config.yaml
horizontal_flip: true
blocks_per_level: 1
shampoo_beta: 0.95
steps: 5600
lr_schedule: "wsd"
Rows from block 3, named by matrix and row number. Rows with one number belong to one channel. Each number is 500 + 50 x the weight over its row's rms, rounded and kept within 0 to 999. All counts start at 0. Numbers have three digits each. After the name is the row's rms in percent of the matrix's.
# convs0: first 3x3 conv (model.mid.0.convs.0.weight, 192x192x3x3), inputs 72-83, a 3x3 kernel for each
# convs1: second 3x3 conv (model.mid.0.convs.1.weight, 192x192x3x3, transposed), outputs 72-83, a 3x3 kernel for each
convs0.104 148:486442385481536497380431570465442555506486537459479504472446479505472436494483476481530516472502484514510470539498513540547555476436471525468478456456406526583623476487476579578477494525436721398390418492638451553426500472523473459573517518503472439451470501495465498511491442448491544593512467423430470482548583563459386400
convs1.104 096:555456429445445556429477506540429443454440477417483491499472513488428468531502497511488526514535464528419447508518506492476500494535510502457531441475469453482485547548534528607532472574482487540618458627473554504411507532480481487499520456462503504502489457482515462487450467503464435496439531485710568438612482419530449536
convs0.105 103:471518490561487517537460520534594473509522523525561519425518450481552497513540502507575612476483520497504491534537468514561500445543448538495509533558523526486514522407479501547455533363519440571373455460403527508421586517493512507414516508557540521549513470501513539524585475460457554493503601452499537495470487535482435413
convs1.105 099:613396513484478509473475440500377474518338503495409509487488484464473440502484478430519503515480462445478427552454486524496544536457460499476500523472506533418517521496551539445537622497509468577551540517513443529453467418459557520486511428462491518524459571514411523486470424538535476522502448460621514469544451535659347477
convs0.106 106:546488537458476487466481475424519445540530565453427494548545497553484569443505548464492446487528463456528544606492523468492540548445642506508474474510482498516510547510528471389515465394545615562500494432543512407549418498572540483470526453488519544459501367486510480592547550531456543475497589447570552477466359374527474536
convs1.106 113:486515535552499478520474455496490525531511526462578509531535511540522471498477460447517557504473445531430516455470461528599528478563515466498481455534500436543504435658531409692515480550551519578556495570473464481444473507454481552510484479519499434460520496502509468432523415487521449506484462506597598476767585501508436540
convs0.107 108:552591432485503511515530460512510408491552554567456502545456552494625418408537407551542423468513502472551449541391427509473546530445480458415464532508484505594544506453521438500573506392529612528496396484589493452527516417508513567472537475440521551556441530508410525458446482451501497432494555448557458519438521508478499418
convs1.107 102:620502537453488437523422447616510443522376446484516449440485449526511460469516463497432552509401479526470533514473493437505480516491505495479571527440502479480457456475515397665539602512526456535601431559474457547512518476443544446463511482452434472526453563492444480532497467523493505497503470486631613522474443488604544499
convs0.108 078:596526493413558527558506500532516602428603528556521445526475456505489506496499520486544557551397442479588543496415562489464555544608550463478562499488529591462504537518448521526394542519511558566384546497530438535516526513510513513570499472503496514409561574557490574537491518488492540545491498443569534390550605550561488484
convs1.108 092:580500435556470569356514601551410423506481550493356542474518506486490458517441422471473521478494462523481415493438498448505527505466475512535491488493493494416519414483578555504440517554470520510506506497563544497414413441481514531490432466466492530574490475527488519478453539502535510546459410477571521512418462482667441465
convs0.109 091:593495485452589519547520470504551423505421619561501467522513444467512442480453445485457461452532581573521400452508460488490485483470392552476461463540498484515523441560531514586520473489471471484520450570603442539588423459447458537560502468448517538471488551500473538427546511441513430523480491474480601466471450536459425417
convs1.109 093:575536498437547532524479459555565475385600426535502438537518456515461452504558470569503472487494384509482513508539479542506467501506488486536447436503468513506437406507567440427617543435416430524540439417516531445543500448472408482510498519503439540560458521482509536484469516469391520525594391438569587536477517554497515577
convs0.110 077:542513531504500542574559483608472510567484437533487576559491563507560537514447483580524497476502544508543461433472467479486519423522412459465435599541566438549463526495512454561471498514461416536517516586425554520619489476535495581452511564440571507550522552581470497515529457528449415462593609493504540444442486516463505490
convs1.110 091:603518489510425490516438447627512459488424497534479429484513443479485434458503531547422509506516427418499483498499491487500522507556442502535486480492451493505461439558518551544554498513510380491566478514525444482564509490453509481460508526449428515508434506562436434499472472482515540473518504510666443624586379597523592490
convs0.111 097:513471456431524469514493486539562411472472445575550486423525530492628459458489480578458517607507476531360485479508486534464458482563467538478464536556492444464468514486470395426447572491543457512463483552474445477406491519474467447513524519488511481428507497528428486383478553448478523448516513487410434527501582436465485469
convs1.111 091:564548486486524495454420453596503411538505502487433434503485478460405438497511464458446546511514460498507476492582503521441536502488517493449529563462477514469503435505535567551598563525478401608546472528496451507503449484462489440497537529502430518583397530511444516498541481526441542562529437482583618460532373575571628393
convs0.112 121:471495454437511469480422529477459487494439516424547497419506548473529532552435510448498504428529536553521541506529517530456532558512621530483546472444492450525521474476498443373509546468635581419520484456550417523455496450490430512511540472570395430481469384460487468518569489526515501525459489424450420499554516494499450410
convs1.112 097:503561468519464533479481439522473486486505541476508443593522492485443479543516524457496475491530518501377496464560491491509536511510531527466476462531516456513477407591545498648620495571523496598602461532551503538484485502446474508535480478475484497462442509441493455486543469501442491519462498468678696488588511468530533568
convs0.113 079:610372441484520580539434407518486455492482494568436475466517508507470491376525454486502458397492553552517392464530445463542520540376382462478480512515530524450458497498533583502495378432450507503478499440569524400457491511417517493515518508480473551411474564452500484452534472470523425427519501474464563483563430443463437534
convs1.113 083:595538455497503535557471444561562492518532534544482418490470498470450504495522510517517493519573476479476562512477521464578478492562461460520447467500506405473459535523577548486518483629485519587496479472521477516488517544469509575515523470487476536504510518517422476482510526501485524487535465531611530515653558501596567510
convs0.114 083:569557528500448443613633512596492516550536449514516536483471493512488567506429515434528464475442562548575470443496385443472409555547522458542434529495567514551405502492554435508505499541575534518508512490437490609519541469462489592533536528473444470500476558499449445535596488546479514469508573562568518473451544462495463488
convs1.114 095:574508480503477491516429459586531440560440473454520481510526464449514422444490510513438507575476502430506440457515466453512491557503496509511528500482431491544456439584474542530597501535498452501578473528542464460555527451456479507505555514464440525536435501512436507472465467511488581502516508464616549626583321560617438497
convs0.115 089:423497461543507503500465562396502517559503532543543463625610484480417423585591565428553509549535509491528476569472461523470446483397443433479537569446488604507526480514506546570387452510512555516447649490438495439547451550504542442527546521546492524454534487475527471481528535533541486576605515546558498460585468486522568465
convs1.115 103:455446496477510514518558532492353572423481425434467593455531447503493502505461465536495464497471458432453436513508475465506451499488462541449392444480519451515522542446591503378464468522565515493434515550513508487500446459519501523509470498536522562531494457517494443437455501533500581500437484499665364543604426477515482540
convs0.116 098:537520656526501455533516524463583590524504475513521547461542502553470526482522459513481492593528488447546504507485516483540447497431510477484519492570555480554476523443447556535460459495457487414493510464458434450586525582492481554498576484489478514444546503571504463557532554555510507561447482461529514499530484376442455557
convs1.116 099:620531441474471479434507458530477410551417501435469472492470418461539439458507483508506465560397514447500391491522492463510553570475459507535517467473471446492513465498541538543574510540524387597605459541470426552485501487461528493435514512506430501539417528520418539487451438518580439519482518519622587470547384558595471503
convs0.117 078:535477468518503611501507442565490466561454509526564495472610598473532509357438485504588428446451598565468514463469463482607558470405437499449540466477524595592530480478437432435480497450413459517504517539505440434434518500465513538492582471528468480516498469547387442470504518497476480502546579521517620398488472522524502476
convs1.117 091:610527507498513460457412478614452424509459467512457513493498471438524372471531527454479507522508473472453466499505490484505485514496517503538480478485460520493440526514451554482628597384579454567524428548536450462486456466451535457471523491465453510570481522516416483529476448486523474508569506488656543522497362579626462547
convs0.118 101:609497511496436520477532462590532429489471541624485475651556482454542489453532571584476421501473533594476455428569471406458535621500451578525513531436420592449455474564531483353540438459542538499481513457525456516530539521464528543483540482549510509422497464486493514436518485513500519511491570491574506538581499542389463464
convs1.118 091:613531550541428495519429430547484461594478456465501446487507450488439468438500501550506558452501432513468506482522494466485532545512519484530474513507473516476454528491525538533586527550448466543564540540489483517490533482416487487497518510450475507562465522514430505470508435498469597472490505410741372573597430411520513481
convs0.119 096:502430536565500505431516495570515451536472506459583405365476453442493500467527567521439526504500559433448462452516481461545581474499339528592436457422510517558461491452496554376538422460403346498482517484484583472488501498439536542495489553455477549493534487589424465456546562445476503491428573473384553452527530480446466454
convs1.119 096:616528425466508482462463439606426441539443471441452482484443500508479424505455493475542458518510489475510490521516544514442525527491487512450522507487521506432483557501587484548475604476543436644548417560563432470484521446480455540500526436480397512486471491519459522507506483480501517528521453453517634569497453438485605399
convs0.120 126:537534427535484524477433512541509492517515514483526505442501535485461468512574488543427555494545506516509510538493484500567508535400501604472540535475437493375562511479537480534466528435539641409389424504561528491398619532437478454520554498503534534582548598489596536488507546481460547491561500497431491465558562491513443382
convs1.120 121:542520485529419532447473474573401402480471551524450444488501420468497459452508479461526523547369518519513463543520478462454528485467502503467536497525411510480509451559434602403659506503503464562555495504493478475498513451429525466519516513439421542532480513492490498499487463528528469526494497459661489485531358605618436468
convs0.121 066:500507546542500477569529551558515496532568500545496535546558559532565564440445453504529504567478523543507567453433442517441508521500529484431489585530474515506522494533487452589410494425564549466491509505489413405511517462566507570458568589521485470501554551536461494515498424499487533485483545519609611460482562575496496425
convs1.121 096:595493568495522506477401495579501393556460500502447493503512464487466445449477480570439475522419430525497486483455449457507458524552508509530478517462532497502393393573450498606581515548460477573582442479548455489498519512505457458474505542479459522554450494491435496495482458536518561538512565429671496526461340484643547508
convs0.122 084:497496490524469481480447474461514520554457517424499473480519452550450550497527534388421505603512486572600554555493610515493667526487592525521501456507447484501542516432544383376456502459513376477609526442629429477671507402550490465505496507532434495513508501500490549604511426551533490557486478426421402609494439463531477422
convs1.122 093:519569562499549524504445443506566534498540559494513447560497445509484447465466477493511535505502421546494524445542469469569526544615504493485465452542468466523485448557499573575605606497534518543554464517404508483545499526448452509478512511516467444504430475448511501472472498523453506556475486492618531393564499527545488588
convs0.123 093:481509461487433476508508466476524470435511534514481473504466506627507556465515576518497490483473503538493505564479578547531651537482504504471476505498520485443495491495451557403552447456516522518522568546556503420465496453501459546498537487505517511505538452547471512469432529558530488544525501468438529615540562453480375417
convs1.123 109:529520563473521524503472468546517526411538494577500514528500497550449395489490444513526510474466436490459546441483484454568538548594552484474486507538525508538495390651562541486541640544467458608540470483432544511488506499478479476484493482532493492506523496475501507486558470502460511505498472486676598502557374446449431656
convs0.124 115:503450443443537462434516487513459514454552455486478535505492526425560436500486496435526477479506519496482440548515508586536497495475505479445477531548473481462460485464564493460438460617477564441449516572492439529315544438481465459565503452428477485433511528499469480421421464412552513518392400454554448429571582508411566473
convs1.124 090:568536495483555526518429481627422552460514547605500460511465534446469480504490433476503482509549448489491530490509551560396491522561536491456559468494507430512480462469503616637493553567517438548558517541515456522437500564432476411524562445408430514533445511475421474498497505497450482503499486485674450535619421467573536494
convs0.125 073:455560484444526555470522541506590487436545574398600596473389480522391462531446477443545546517498518481557564583505496577478512498414474424496556464509605537511601488486425576557475515603431571538469531554504543557436545469505483500515435565530514449398556516469521460498529481501491495464472499549535518442541432446543456419
convs1.125 087:551454536470468535398486541449411520487469521419440574454453499520473493520502482440564476454487438456463419549457478470475470485498476498526455424511508463493533482514561459449423513485588546539514533447547600491415467433533461467450478481476535474548476514495507505501386526553537457542464483474671500449488560554556394594
convs0.126 101:601490497523527440519486535454547499538613605510530419493532481511515496454475467555460565486567537568506586439527523506467582523516416622542550418450468580533462371496510550587514429505410558505544500495597452595486539499454521502530501525532494434444527509492509527462437465507516505478438494513477474564494486496449560446
convs1.126 092:546587466492396473436470473579462456518490479474389520481461481462463429497503487441493468569491511429463375498433518542478482529507555508488511496520475471491499449488564518460488485593533410618585480504547434527481426464492519523426536457457448501536434487557412509463442470509553469490517517493618383568580605436503493573
convs0.127 073:547565496486530483464481532595547524545475455526505613412465551502366507512460465571507475451490506503512541525435522536452557520436499544515532554513538555452514386449394437431487580491481545497485541539508469561490570525561544513535491558536417465518593466445524501475563570488477540560457459463408391496462544444552470460
convs1.127 089:596537477486536538421390449494526389499432587521456452488446466478531450463514490474526480452445462506498487498552473523475506507478489488538497443500472471541432513525467546489496495570549485543544471536471498559475488480479484446468529538440444471522493505485440513553441465479463484522550494434516555500563367542643508510
convs0.128 115:426514512504461474532512490519502507530453441460525527477560468461557515499549496433445449500549565440527513519529507540493506495521517466483419521554559479515451504479477410402429526502475437464593446545590589509589471506479476447598408569390499433489486549538477500449526452438563583493484507478510546372492484462493510382
convs1.128 101:600449466461584527434475480513439439555408549492444437528424425479483415516478474418521532540531429521466458534475515547488458528516526477444530558492486498435482481502554564554505622448540478582559405597600483481415505457513476472509548424507429503552451522507403511484517468473483476512507532462569607431604458453570471504
convs0.129 093:518475541449515540518485440453508465505499514460455483463413514492441560482448515486509515402489478467464546483456494502526611508406594497469517440446582505409457514454558436477550501515442485564533529557426552420529574471497420503521540452520472520475520439545486515548495451584503559521404499433495498527481487523597565502
convs1.129 095:596506499528531508421472433537525510477535545448566477498471423457401415440436452528482509456440497471522506494548502521510597482556475445493477484523496477507426469474528645509544534619505445556513481518500499515519516554477538514498490504501470434509496511500471494524519393498482481498446541458703336495498466472479555493
convs0.130 139:498459533515480508462482493488490495503481522476466512473488494465383416526494579504410417474524495523482572509463455510466520530501575464489503499568524461492465547539453379321437532525626535499411622511389491593478485414521454537561529464533430396529446421489516471555522464518445441507500449516478464490571405450403458535
convs1.130 115:475533491512534488475485469554472482518538563469497553512509507486504511498483508464503534439464469498501511486497486495522570471570529523498502442478505488489548479449541669682578477511432435531592548543555464505414486481428476527481460486494449443441478513465496489471503470499479479466462484427542532521675725442507468482
convs0.131 079:563469493498471495468485470557442486533526432542418469562513487527490513448504474534533469445545579540546472508423458548484457584432494587394508556429512545418441501548553450512576444526548494532541501499504460554593508428499496447464587456465458560458453548518489581517500449545441416463528511435495498576458488545482475527
convs1.131 090:544500485560515497545417483598529458568572488488516481451454481426453505422451478504480520477549411493480530491559508575547516489550462454488449483526417450529424484503578615458598456591485509479517529455483479497500511485481531549462472498495399501531460508495470452464485524459512566503502528499606460536627493598458633460
convs0.132 105:610444486467527595462464508567511562451493494545568552394517507492531472464547474532519510442486552490481536563444491541473603474471473461471528459586432585534568534475444510482475541501525490537383523453540463456421519504529456529508616464520544503525543568531408486533547424515483472515533569444473586459467515550527421392
convs1.132 099:538433479508497530482507482591384437488449483515383532512446481489480489485467494424539491520503407455528443493568522474424505520440475497531530540434492466481494487506520520465556622503502485655522403574503446468519526448445507420564523468462437507572475578484433541472508480489513489505532433485531644479575523416563382494
convs0.133 079:489475479564499487512504513443504518538479571523482460618452498581362391508546477424614531512521524507607547573546446510555444545467544412498532537505466564478497515597515464517428493541537513563513597467409458538517456545480519432515524519513538585455535580432533566522503502485549435537581452508526484477565500541508549484
convs1.133 108:467465460514515508479474571513434434459557470412441601434526469477513524499476463471565438491505475510437433517545433463513503514462523548493458497501440453549470477549461497427480549366521496493454536474511613452418463421498445552486414509536519533527550469473527439451456497486489533454450456454604430482528485434497484507
convs0.134 092:419438509619470467439462521441472515640512503393505504527533491515505505463436534470449534578512495470522516535504515484470491482508546494466518557457432435546526487545503525544537541449531472510550499433456515468519383438576630486486428508521425488531445440513564467518444483493577461472451518507463508588525426482485510511
convs1.134 104:517469486545356445532570475415465561498418473516476566473481550514494538488505483543509522513425425464478420529418578489532501482542429491469501501420469471435537514645420483344468474438535515513432496532449512545506457453504474489490461472509549536507516506511488499525476457489544449466531564568452428529541572524433469380
convs0.135 121:553512528465465484456461455555377578436592510425536403484664541509619461486455566506452509462508520548468483549515523511509564457469492415474553548557451470500511531447479523406558496467387403521602513548510506452494553426531459487543506490520493455529478407486439459513617578474479470473483463541606522379455415415484509447
convs1.135 104:527559501530554507494447476522476508502435539449466509559497531501509449510454471485519492467482514528471475481496519593541482456492441502413520507484542437461498512526589476683446638535545467568605405541576536500394482431447508537512504403531419453478501565490479453489489488434536516514448467524599536449596506557628412384
convs0.136 086:549473510474580486526437526590484486464511373553532553424518476519485485476484455571438431396537473588507465440501398448480461551464485518462476540472487494442479474541480423387541515541592499462484469604547467508505496540387539492477495482486469519480484565505550582561446495498497557569541486450541487498500533566422439506
convs1.136 092:568562471517498511494358519606559430459528466481485440485488448424526451436508499567397519451491448497519509525554510572538479534483489540526455439502434472534412506480542543515597503499502455452546482525564490451474510485510475463492469557466411512501489538496439461484544522470401562502517485457572475699659375619561481555
convs0.137 089:551503476527587466473517572527592451507430599602584403481511467533531535398497456589485589492490564545525413470445441496402527481507475540488528538482487595566505410536606499523520438473533540462493436457480411524499509523423506543466548485504522556516461474462376490515533505498521511505476522475402557630518519516422389452
convs1.137 089:556553517524450445448474505596481464566439468495479465510483461468527415465488516529470521490468435474473481476497519479557478544514469533506490490536436500458450503458564484568557580523509428575544466492462424497530479467449504529503537442441426506550450498555428493490524488524528559458462463476605391532586514504518419599
convs0.138 121:514502438535500554470528501478527487477572550565513443508551450466503548445520498534493532470519486469585499506489458571549531404427467491582384518460548505514487482476499458545514446475438568497467546563387545500495565500513428565474584524453415498531492600510412481459459501485463509397461616550471565515551444498479508479
convs1.138 116:570481511470491474484485457609452452509451449513368578487484482499486433464453486492512488447633421463499401512462523491505503503503520481522490509521463495427459549437606497458629580437575441629489461565507418539448508490475518479509510437534445495572482492500469526465522456508522491530530428474621481621554520419616482430
convs0.139 082:439509569615522482452534522435538512552621514438564491529481502519485451497490529455572542522534475401566605548486527502503481476510502459594479547538484445590522470505454565522441581458509392579496578447408515461602475519515561543504459566495507510537507446517541552554532460485545530491437466495552468478588444469588541485
convs1.139 085:570484480481379409432553538501363559519408410485456522447485481546505519474472466537507464500423477500453407531469502451539494489492460530490489461391546464441533542494541603458395505397504503527499551539489489532498461463443512479504463479503551526537479491536498509511486484522571429463502506537472466394485504500594477467
convs0.140 063:518522444510552537547466562500611532508561528506586532436532487473501534463547468501568551516538458499529620509483428500491527538503435479502464511492611582510486359553477538511451455467431371617472499514369516409481621467492511519522516578463453456393508551534527445492465416458478490533530584484550580483516563497406530496
convs1.140 088:529434466503442477490527496542370500564406491487439511460520471479499456506471458454476490501465488485489417531477503467483520519512470514453446514479497495473486628458540439515502526542559428545483484538597431531521503416499521479464513509453478561520448503513418500525474426512547511530478469453602491594468494568598509384
convs0.141 081:504533397507492504461504526490547504553485523492556457613516428536454496461503519415561508586448473469616566554424538549490547579491486448503492561416485584492517527560477490498431554530500557587443568417439501523497551536494528468542468520568544544464542612541586609516601478511543517552510473509572462436528483557444520384
convs1.141 094:467424525539425494430563587507356531466447452403478566457502482474501502497490483507513433476511472507464395510433487450570505534454480603469470491502481432438574605450504565391505444484592578537475520555613487474479425488504495504532465431471541528500506512551481516491456524512550505498394468504597370470520562531511462422
convs0.142 092:517380403552510435562556507543488439439490514585574458473519484485549471483475499598449476591443470504451376515560517464545538542467422588479419525492479491518477468488529543446536523467562609474532517486466442457489519540463476483504527527442570534523541432497424423455479541460505551526570530468412429544531412384458473490
convs1.142 100:577522523478484477505448445594440471542402537480456448459438470491461503500488487515451518486512452496549458517522493508484494536506479521470536503480432520513483468431500510586667538471526436559618422525538452548472459506472497477465563465464461479544449512565444490495488459515455523480537491516639423573544567523432598296
convs0.143 062:524545551451456539529571504555561625496623487525532551490492522465433519458514463427542494525558524498551569510459459542530547492501496479468576530545528509510570431547349450532442526486453488516393552509499479501472566446546554580505489584571476439423510542530452470553537529505486532559500507470529503406528500438542553478
convs1.143 089:609498449424474567411473484510459364490545542505406455485489451459510485496480472453535460483437545502482466519466466505442523539487490495556505488502471462504478413605437511501553487541491460506529531504592535525441498491514516416451553481507484538525464482501477546526441451532555477509509450443633487427414424693754409356
convs0.144 118:567546410474466537495499461542520480417511495558537431455578512475543479473478527515494433490489488513469477484520477519580491475530343570547483418498409465478509525490460468496525471520522561509416566497558406514542570494426418548474542502444493447468490552465485541463509511530439451397485607500502522548451523479551547425
convs1.144 137:549510459486465491458513500601444450509462497464470496476492454496475472482476472523490521463500496510497478507505522539436495497501504475473505529479496494464479457542570549478479465565473495556523430517587510483441534466451457547510569416455440514567462527495450518488485501515532518478467444488670400510475440732628457370
convs0.145 124:528458544451421569481520522476516487416537477494509477495416504524509571487491468512448535468578503500462467503509493567481548563536557438488430476514630518489515444481515509418616463489494515544435516457403540469465490524550438455484513527577524477513432380474513424529496459504509441509484539513526427446464357431493502572
convs1.145 109:482548538514537497516530511443445488462484473498492570479477488553511538541545536486503493435558527451512478487490441465506460508525528493464470467546506532471552477460554494621635562526545478491546530539570522498519462497533431562534455480467547465440555548501493496452499513532494504491478481508533470513588835608653581543
convs0.146 097:566463531469472431556511464519526495493552509523511425458516553504542567473508415551434477441555396565466497519563464440518548538505502571548470433454448465491469575489488504444486547470519612477559422488614449582505506496451541530506512480480458353354428453533533576410512543570496503443535487485495428491479542505454474428
convs1.146 093:592494513479479477452454473654491401475472487476418512481464439494491459437534471449484564499456440491473497525467523538484470477454529499500508539469458480519493507450564509559447528565506422557552428580539494472439495548478488420400561482497426496585430530454454530490507466482456536491509531488553578546575388548596488492
convs0.147 099:438523547468425527442512493440440541497534453441511532473463490507485477492489485500472520462556460473409433535515555483457506522432443408481492535493657449458506472418574559560579449441404438523500564443404535474489425485542481438499513511574477378495431376425486405461477482498476464467466502528518398402440327394477479563
convs1.147 097:488457494480456534492536510404454538443447540470536580492498503527489553539520532467535493420512459452443471551522501497485441480482481481473475398494498444501543568524448305635486437612494533472491455557539533463458416536522460555506465472487565465463518450501500466466473484511472512489464450493467570532727751548556601554
convs0.148 142:492496450524534470395465531537439498483470494475511504412469452451506508443472459552501479508384509455496483497553527536500488518530416450502525468465416446553592498514509519403503491600467611494486408535607405525416501461510485470528489538479544477473495493470395425428506480525490483474515530489480550482460543522472449416
convs1.148 092:629550469465502437436415493603446476495513506458484476511467575474452479480527506467513473469530454518491474474501533530444500561504530501445530531453554548432443523531490584641441619555496494595597445542468473546418545539421506482485499517418444490513531512448457495486523507455525438533484426475517722495462545390430509507
convs0.149 090:419501488524512486520494486479551474545567487412564485533518431496527454477489530445510559442498469454550561540512515484487506483489439454516441486554521456635461463539441619493448607503545469421483562431398549529518423547515595500503465567506471469494492394475551551534508475432564621501450491515564503404585533424503575493
convs1.149 094:562463518495378415467526507538381600498330479504470542473474525557485505511513452492532454522430397492414422541469541434503492501551399480495502466389528462446532512523454560532467477415560487520472519589494485544476456465513496458469511474502518515528446538555514468527498453524546395480534513574431523479528501449569435500
convs0.150 108:567426504488516499500549486607488463463476489531533471479484487554555471454460463534535520459484499456465493452453459518515488552502471585520404528511463486501524529440463358585632545514550591494461556466535447462481540477458448548532524536473480467518484503520470433463544564514492443450523534517412516526546471581534492541
convs1.150 100:541488430520512531495453454654491361481481482522433493481511439493490445450448481467476518530474413515514496481578489486457478549513516504527493484495460507511458494455479453548559548524481395600509459494520461486531491499460552457499524500462411485579476504499407510479566503493490536568464468457620471602509361560537596493
convs0.151 067:525500508559475506558453504596589460479572501552568510421532428453512506432552531552509569478456539549563570531522491478524464513586441522476467516549611593480466466447434517445474452404488485565492512492398397504467585516456525523503515528562483448529531486433510520505559443512465582497455525428491542460544519539469424441
convs1.151 091:626465484455446481468484498583355526519404523465483476489463463484501412501485468427535490491459497467497387559461529493482476483506472505474500539513468500472464565480498554501549532483574446601521469529581483454457520398495520522445518478484439522536501503520404514501460474490516495508466496476596573496463398507608519397
convs0.152 139:559472524432472524544470485632501509372412493584503544473445497575501544577445501584507555434415523594515478503545525512473546499461532569464559356413517569506466513481552564514505548529590505485508421444574510465522625481481359451495585522513509477528511481579479448508477435527466480486502551503431421523489446570488587532
convs1.152 109:527441518563582510486476563606497472431521508476507530507447455427423478472537527566452516429400450557493457534559510547492464439470447492484414460553498487484458501486416480473483513415449544440451546523504462494430483431481395420456463493468464515516452528492506511476496561489476569561507468487509481556503481523548423548
convs0.153 117:500471408508585503426435598535540423514460559542497525463503498428494451502520430516527507467478521530472518468544537555559583550436472581443474516493505536472563475511427494560451538536487676391499472529643486544423569530470504464505495523516506507504549555535539492424522519484552539493530514524398441498566481535484453431
convs1.153 097:575523495522448447406438502574489370494432493460424527521462442437476474510453486411551511519489480498479408482508458526442520487512517476509493548479482520435471457444575565536469528495539440607499462516539445577412477477476481491464535446441423524548472501517453487558464444579577424471455518480557483467599488510510513447
convs0.154 108:496438494600463602531364455579463542547538510404504465551454433526463503512512554455460569546571451434495528581482494617552545531487433553453495429543536489462484457545500580507499616548429442476524596463479648494548494479522461418604469525483476457459543481511548542503558412461562510551516452507550400432561526446560631453
convs1.154 107:584509451506513489434467449568382498483469557483489451464465477488479474509499448498512491450439444542440457526561511506506517497505455481531555464399485469495505502559400527537361464458506510519480552527449508550483508447495468485538521470460401494526466486421538534502488395524489499465493528538542408404541450513479566442
convs0.155 117:490459581507431535497526528460483505466551442512441521579442559548479535521475462423560576500503470530522519538557547517479473602531556439497517466504543496498525496393569527520461505411593596557460507458429557555439555496557497460504512485595523462554460357429593498556512556561500411477491453504524538450445385526509484563
convs1.155 115:469532565483509475493530440448485515502504562461484580505527505550496540550508460448494525483522454488462451524482425495540505452475596481491497515482521523446574467566660548503546521592564510491569527545551538518514468515489508573511448485517561441467551542495517493446504512507516485462503489481501564568634623581589601487
convs0.156 118:417506504612520484415534528385526563612531473397529482558493514473478409480492540439513452606505519373548487510461459528524521504482545382509524655506443416508496498495462438563553500509506518520541531485481510506455469478527570537530411520445516538521526543564538511506512434507603486509440468496504541608504523503490577505
convs1.156 109:522513518587457479460507535457502559553490440440528555491569513493516494498478490511531540564484460511514430502501500487568461514546523535500504504484461426512523478470458545420510370499522509466419545463489572490488413499483490472517400506567563545523530511513542531522473485489531499487442569540397372575599445510433380535
convs0.157 100:547429515558512470551403536551373482549395471496531484433533557452517529457543446450404458595545468519506509522489358524516451490428440533432514486438445476567451523518517546407540470540497443443446449445633445463599456526497519420518509473478433538401471551552513483440548500591566427498530461481529609498523530552550483395
convs1.157 098:640480450449523498532410492594446379522475506487448458487485446410517483412470428483503524487491422486526554490515494497542558515493471522484473487516483467479427513531590598517467532506539463540569441530545490487447510546442584457478499518491429504489442548493445482477507505495504536543496498437610502502503473562557464456
convs0.158 102:442521476489468446536449481468443449541473578480522411539523505539558509568475537466465518571460420462465603554527538412365528514646605487489539519456491443475475521508460442429470534465536507494592548446584519590511471546532513462539467499463587511566514457501526562584502563476514507528489498451487448561497487433529485387
convs1.158 114:485563532509500505489495484506476523534540533452550507521547462497478441548509459516538511521403463522445439498474481455585542545545512496476499484511537454509513377590522505634492583569610570526535445504508471458498485529515504510490517507485537423481506453459482505498480488523519427500516483527674636465556505530480529566
convs0.159 083:513478498547471485505527511432510533588535508528589469521570505442456533481527482467532524571495509524567528495497520551493542469521518475563491559441448559534514538546597602589526458459518511599586600423492465523567443555532554467508583594482495519555529483513540546516479566448484486473507500495587487623512571542512483507
convs1.159 093:538427444552428456421572536560398523521458497421471535455517497512460498477456498490528418543477518448481411473459521503498492476483487521520417461486500484438515512493534431498476579415541438541436474498522478508519437457430524537481452467471503509511486498559472432519507450477561571507466420521539498509515445466442547414
convs0.160 109:551512575450491422535515499460475494524511590516539462504422448556505571458509423511496507495533524433492573543497461489537604592524501470501497486487626517523530510549455471407541478517469494538539540521444443570519452525471473556540576464473517522474524511499453493478503503433427583530407446504495454514515562500514511452
convs1.160 114:562536534481477523479477448622513414478454437448460431521498515453439418491456470482473516564464482491435422465472500461444493517545516503499538523484483484450507498569489522541523553559518417570568435509539530529485443484483540505499517420465462560562482495455454533475500507514522445555518531463637520608613292376571506559
convs0.161 127:583512555469444564490504455437499447477552455464501491534457584469508573520502498491395417549547559506482491554471541535416474529538513436503475472521600529513486563461496537484582498539456519500459496455435533545397483557553481518473532525574520444505483388501489467484539526479503475427512483508547430452442371467495437549
convs1.161 125:487539545502547513509541478506474580543554570528533612554543570546509551554535526478510526418547498490509471495456451472475531463501474458438471469492495526453567521559558483543575502535518504442540513493529528505473469497510419568529464477513544441462533519510507474435509525523505534461514508553543548561643731592653527526
convs0.162 090:538483502488524508577540486502512478512541601537531393507531425528553490477508506535511552413513501553510514514442471481443531594510469467457506504444536581582475511508555582534519517487474565582474540523469471540528495520512565471550567521453584508499485577496564573537541485440543553552502519507566552515623567422439553455
convs1.162 092:563517497479454426506547545578376513487455478457498548465526478509494421499462438527453463517506454504462427481448468478460539504491531547510438513494490489443513563434548474538432484546582485535496441567536451508456444469475499516473525421423537490558501485580426486498481501495475504463447505499493431581665429499511510426
convs0.163 085:516515440485560470508487504555497595495559346580552578531541475515564493422406449463561455589498532566516546518505407497512510407502495542507526535499469545500466510515488462481538527426442593442524500479531443433535440614518530518510516491498442427365436512479421471497457557438529487439539526465552445538543495504462520484
convs1.163 095:605524517481460446474448495598472421505445520509478478490486457483499451450514494519438498453488402499523556505500538519497439527480496492541506497480520480517435499530452481532539583506527401537557453530537471477499518497440481464505500534435420524562465522483445478512477427499537522494520467459675551583475392560641442573
convs0.164 079:469496441462504546497555460520421553567438501540614470409521507518523463482526453504499579550495570475512507414507439433465437522556538546478499505505496526470543521466477511579457586524512523544411432546458492432326524464480497492539469565524462478476493483495536578502574527578498597535408468488444519508430512511509596465
convs1.164 096:602518480479456506549372520612432411539458432474506440499477457446505445468525524431524524469444456596476422482504454524521501442457496498510501477513458509490477474554474478509571552493505377618568400515511492508477489485458504486485505519451434538525420520513453508517472479477522506498514477497620579531476324688684458521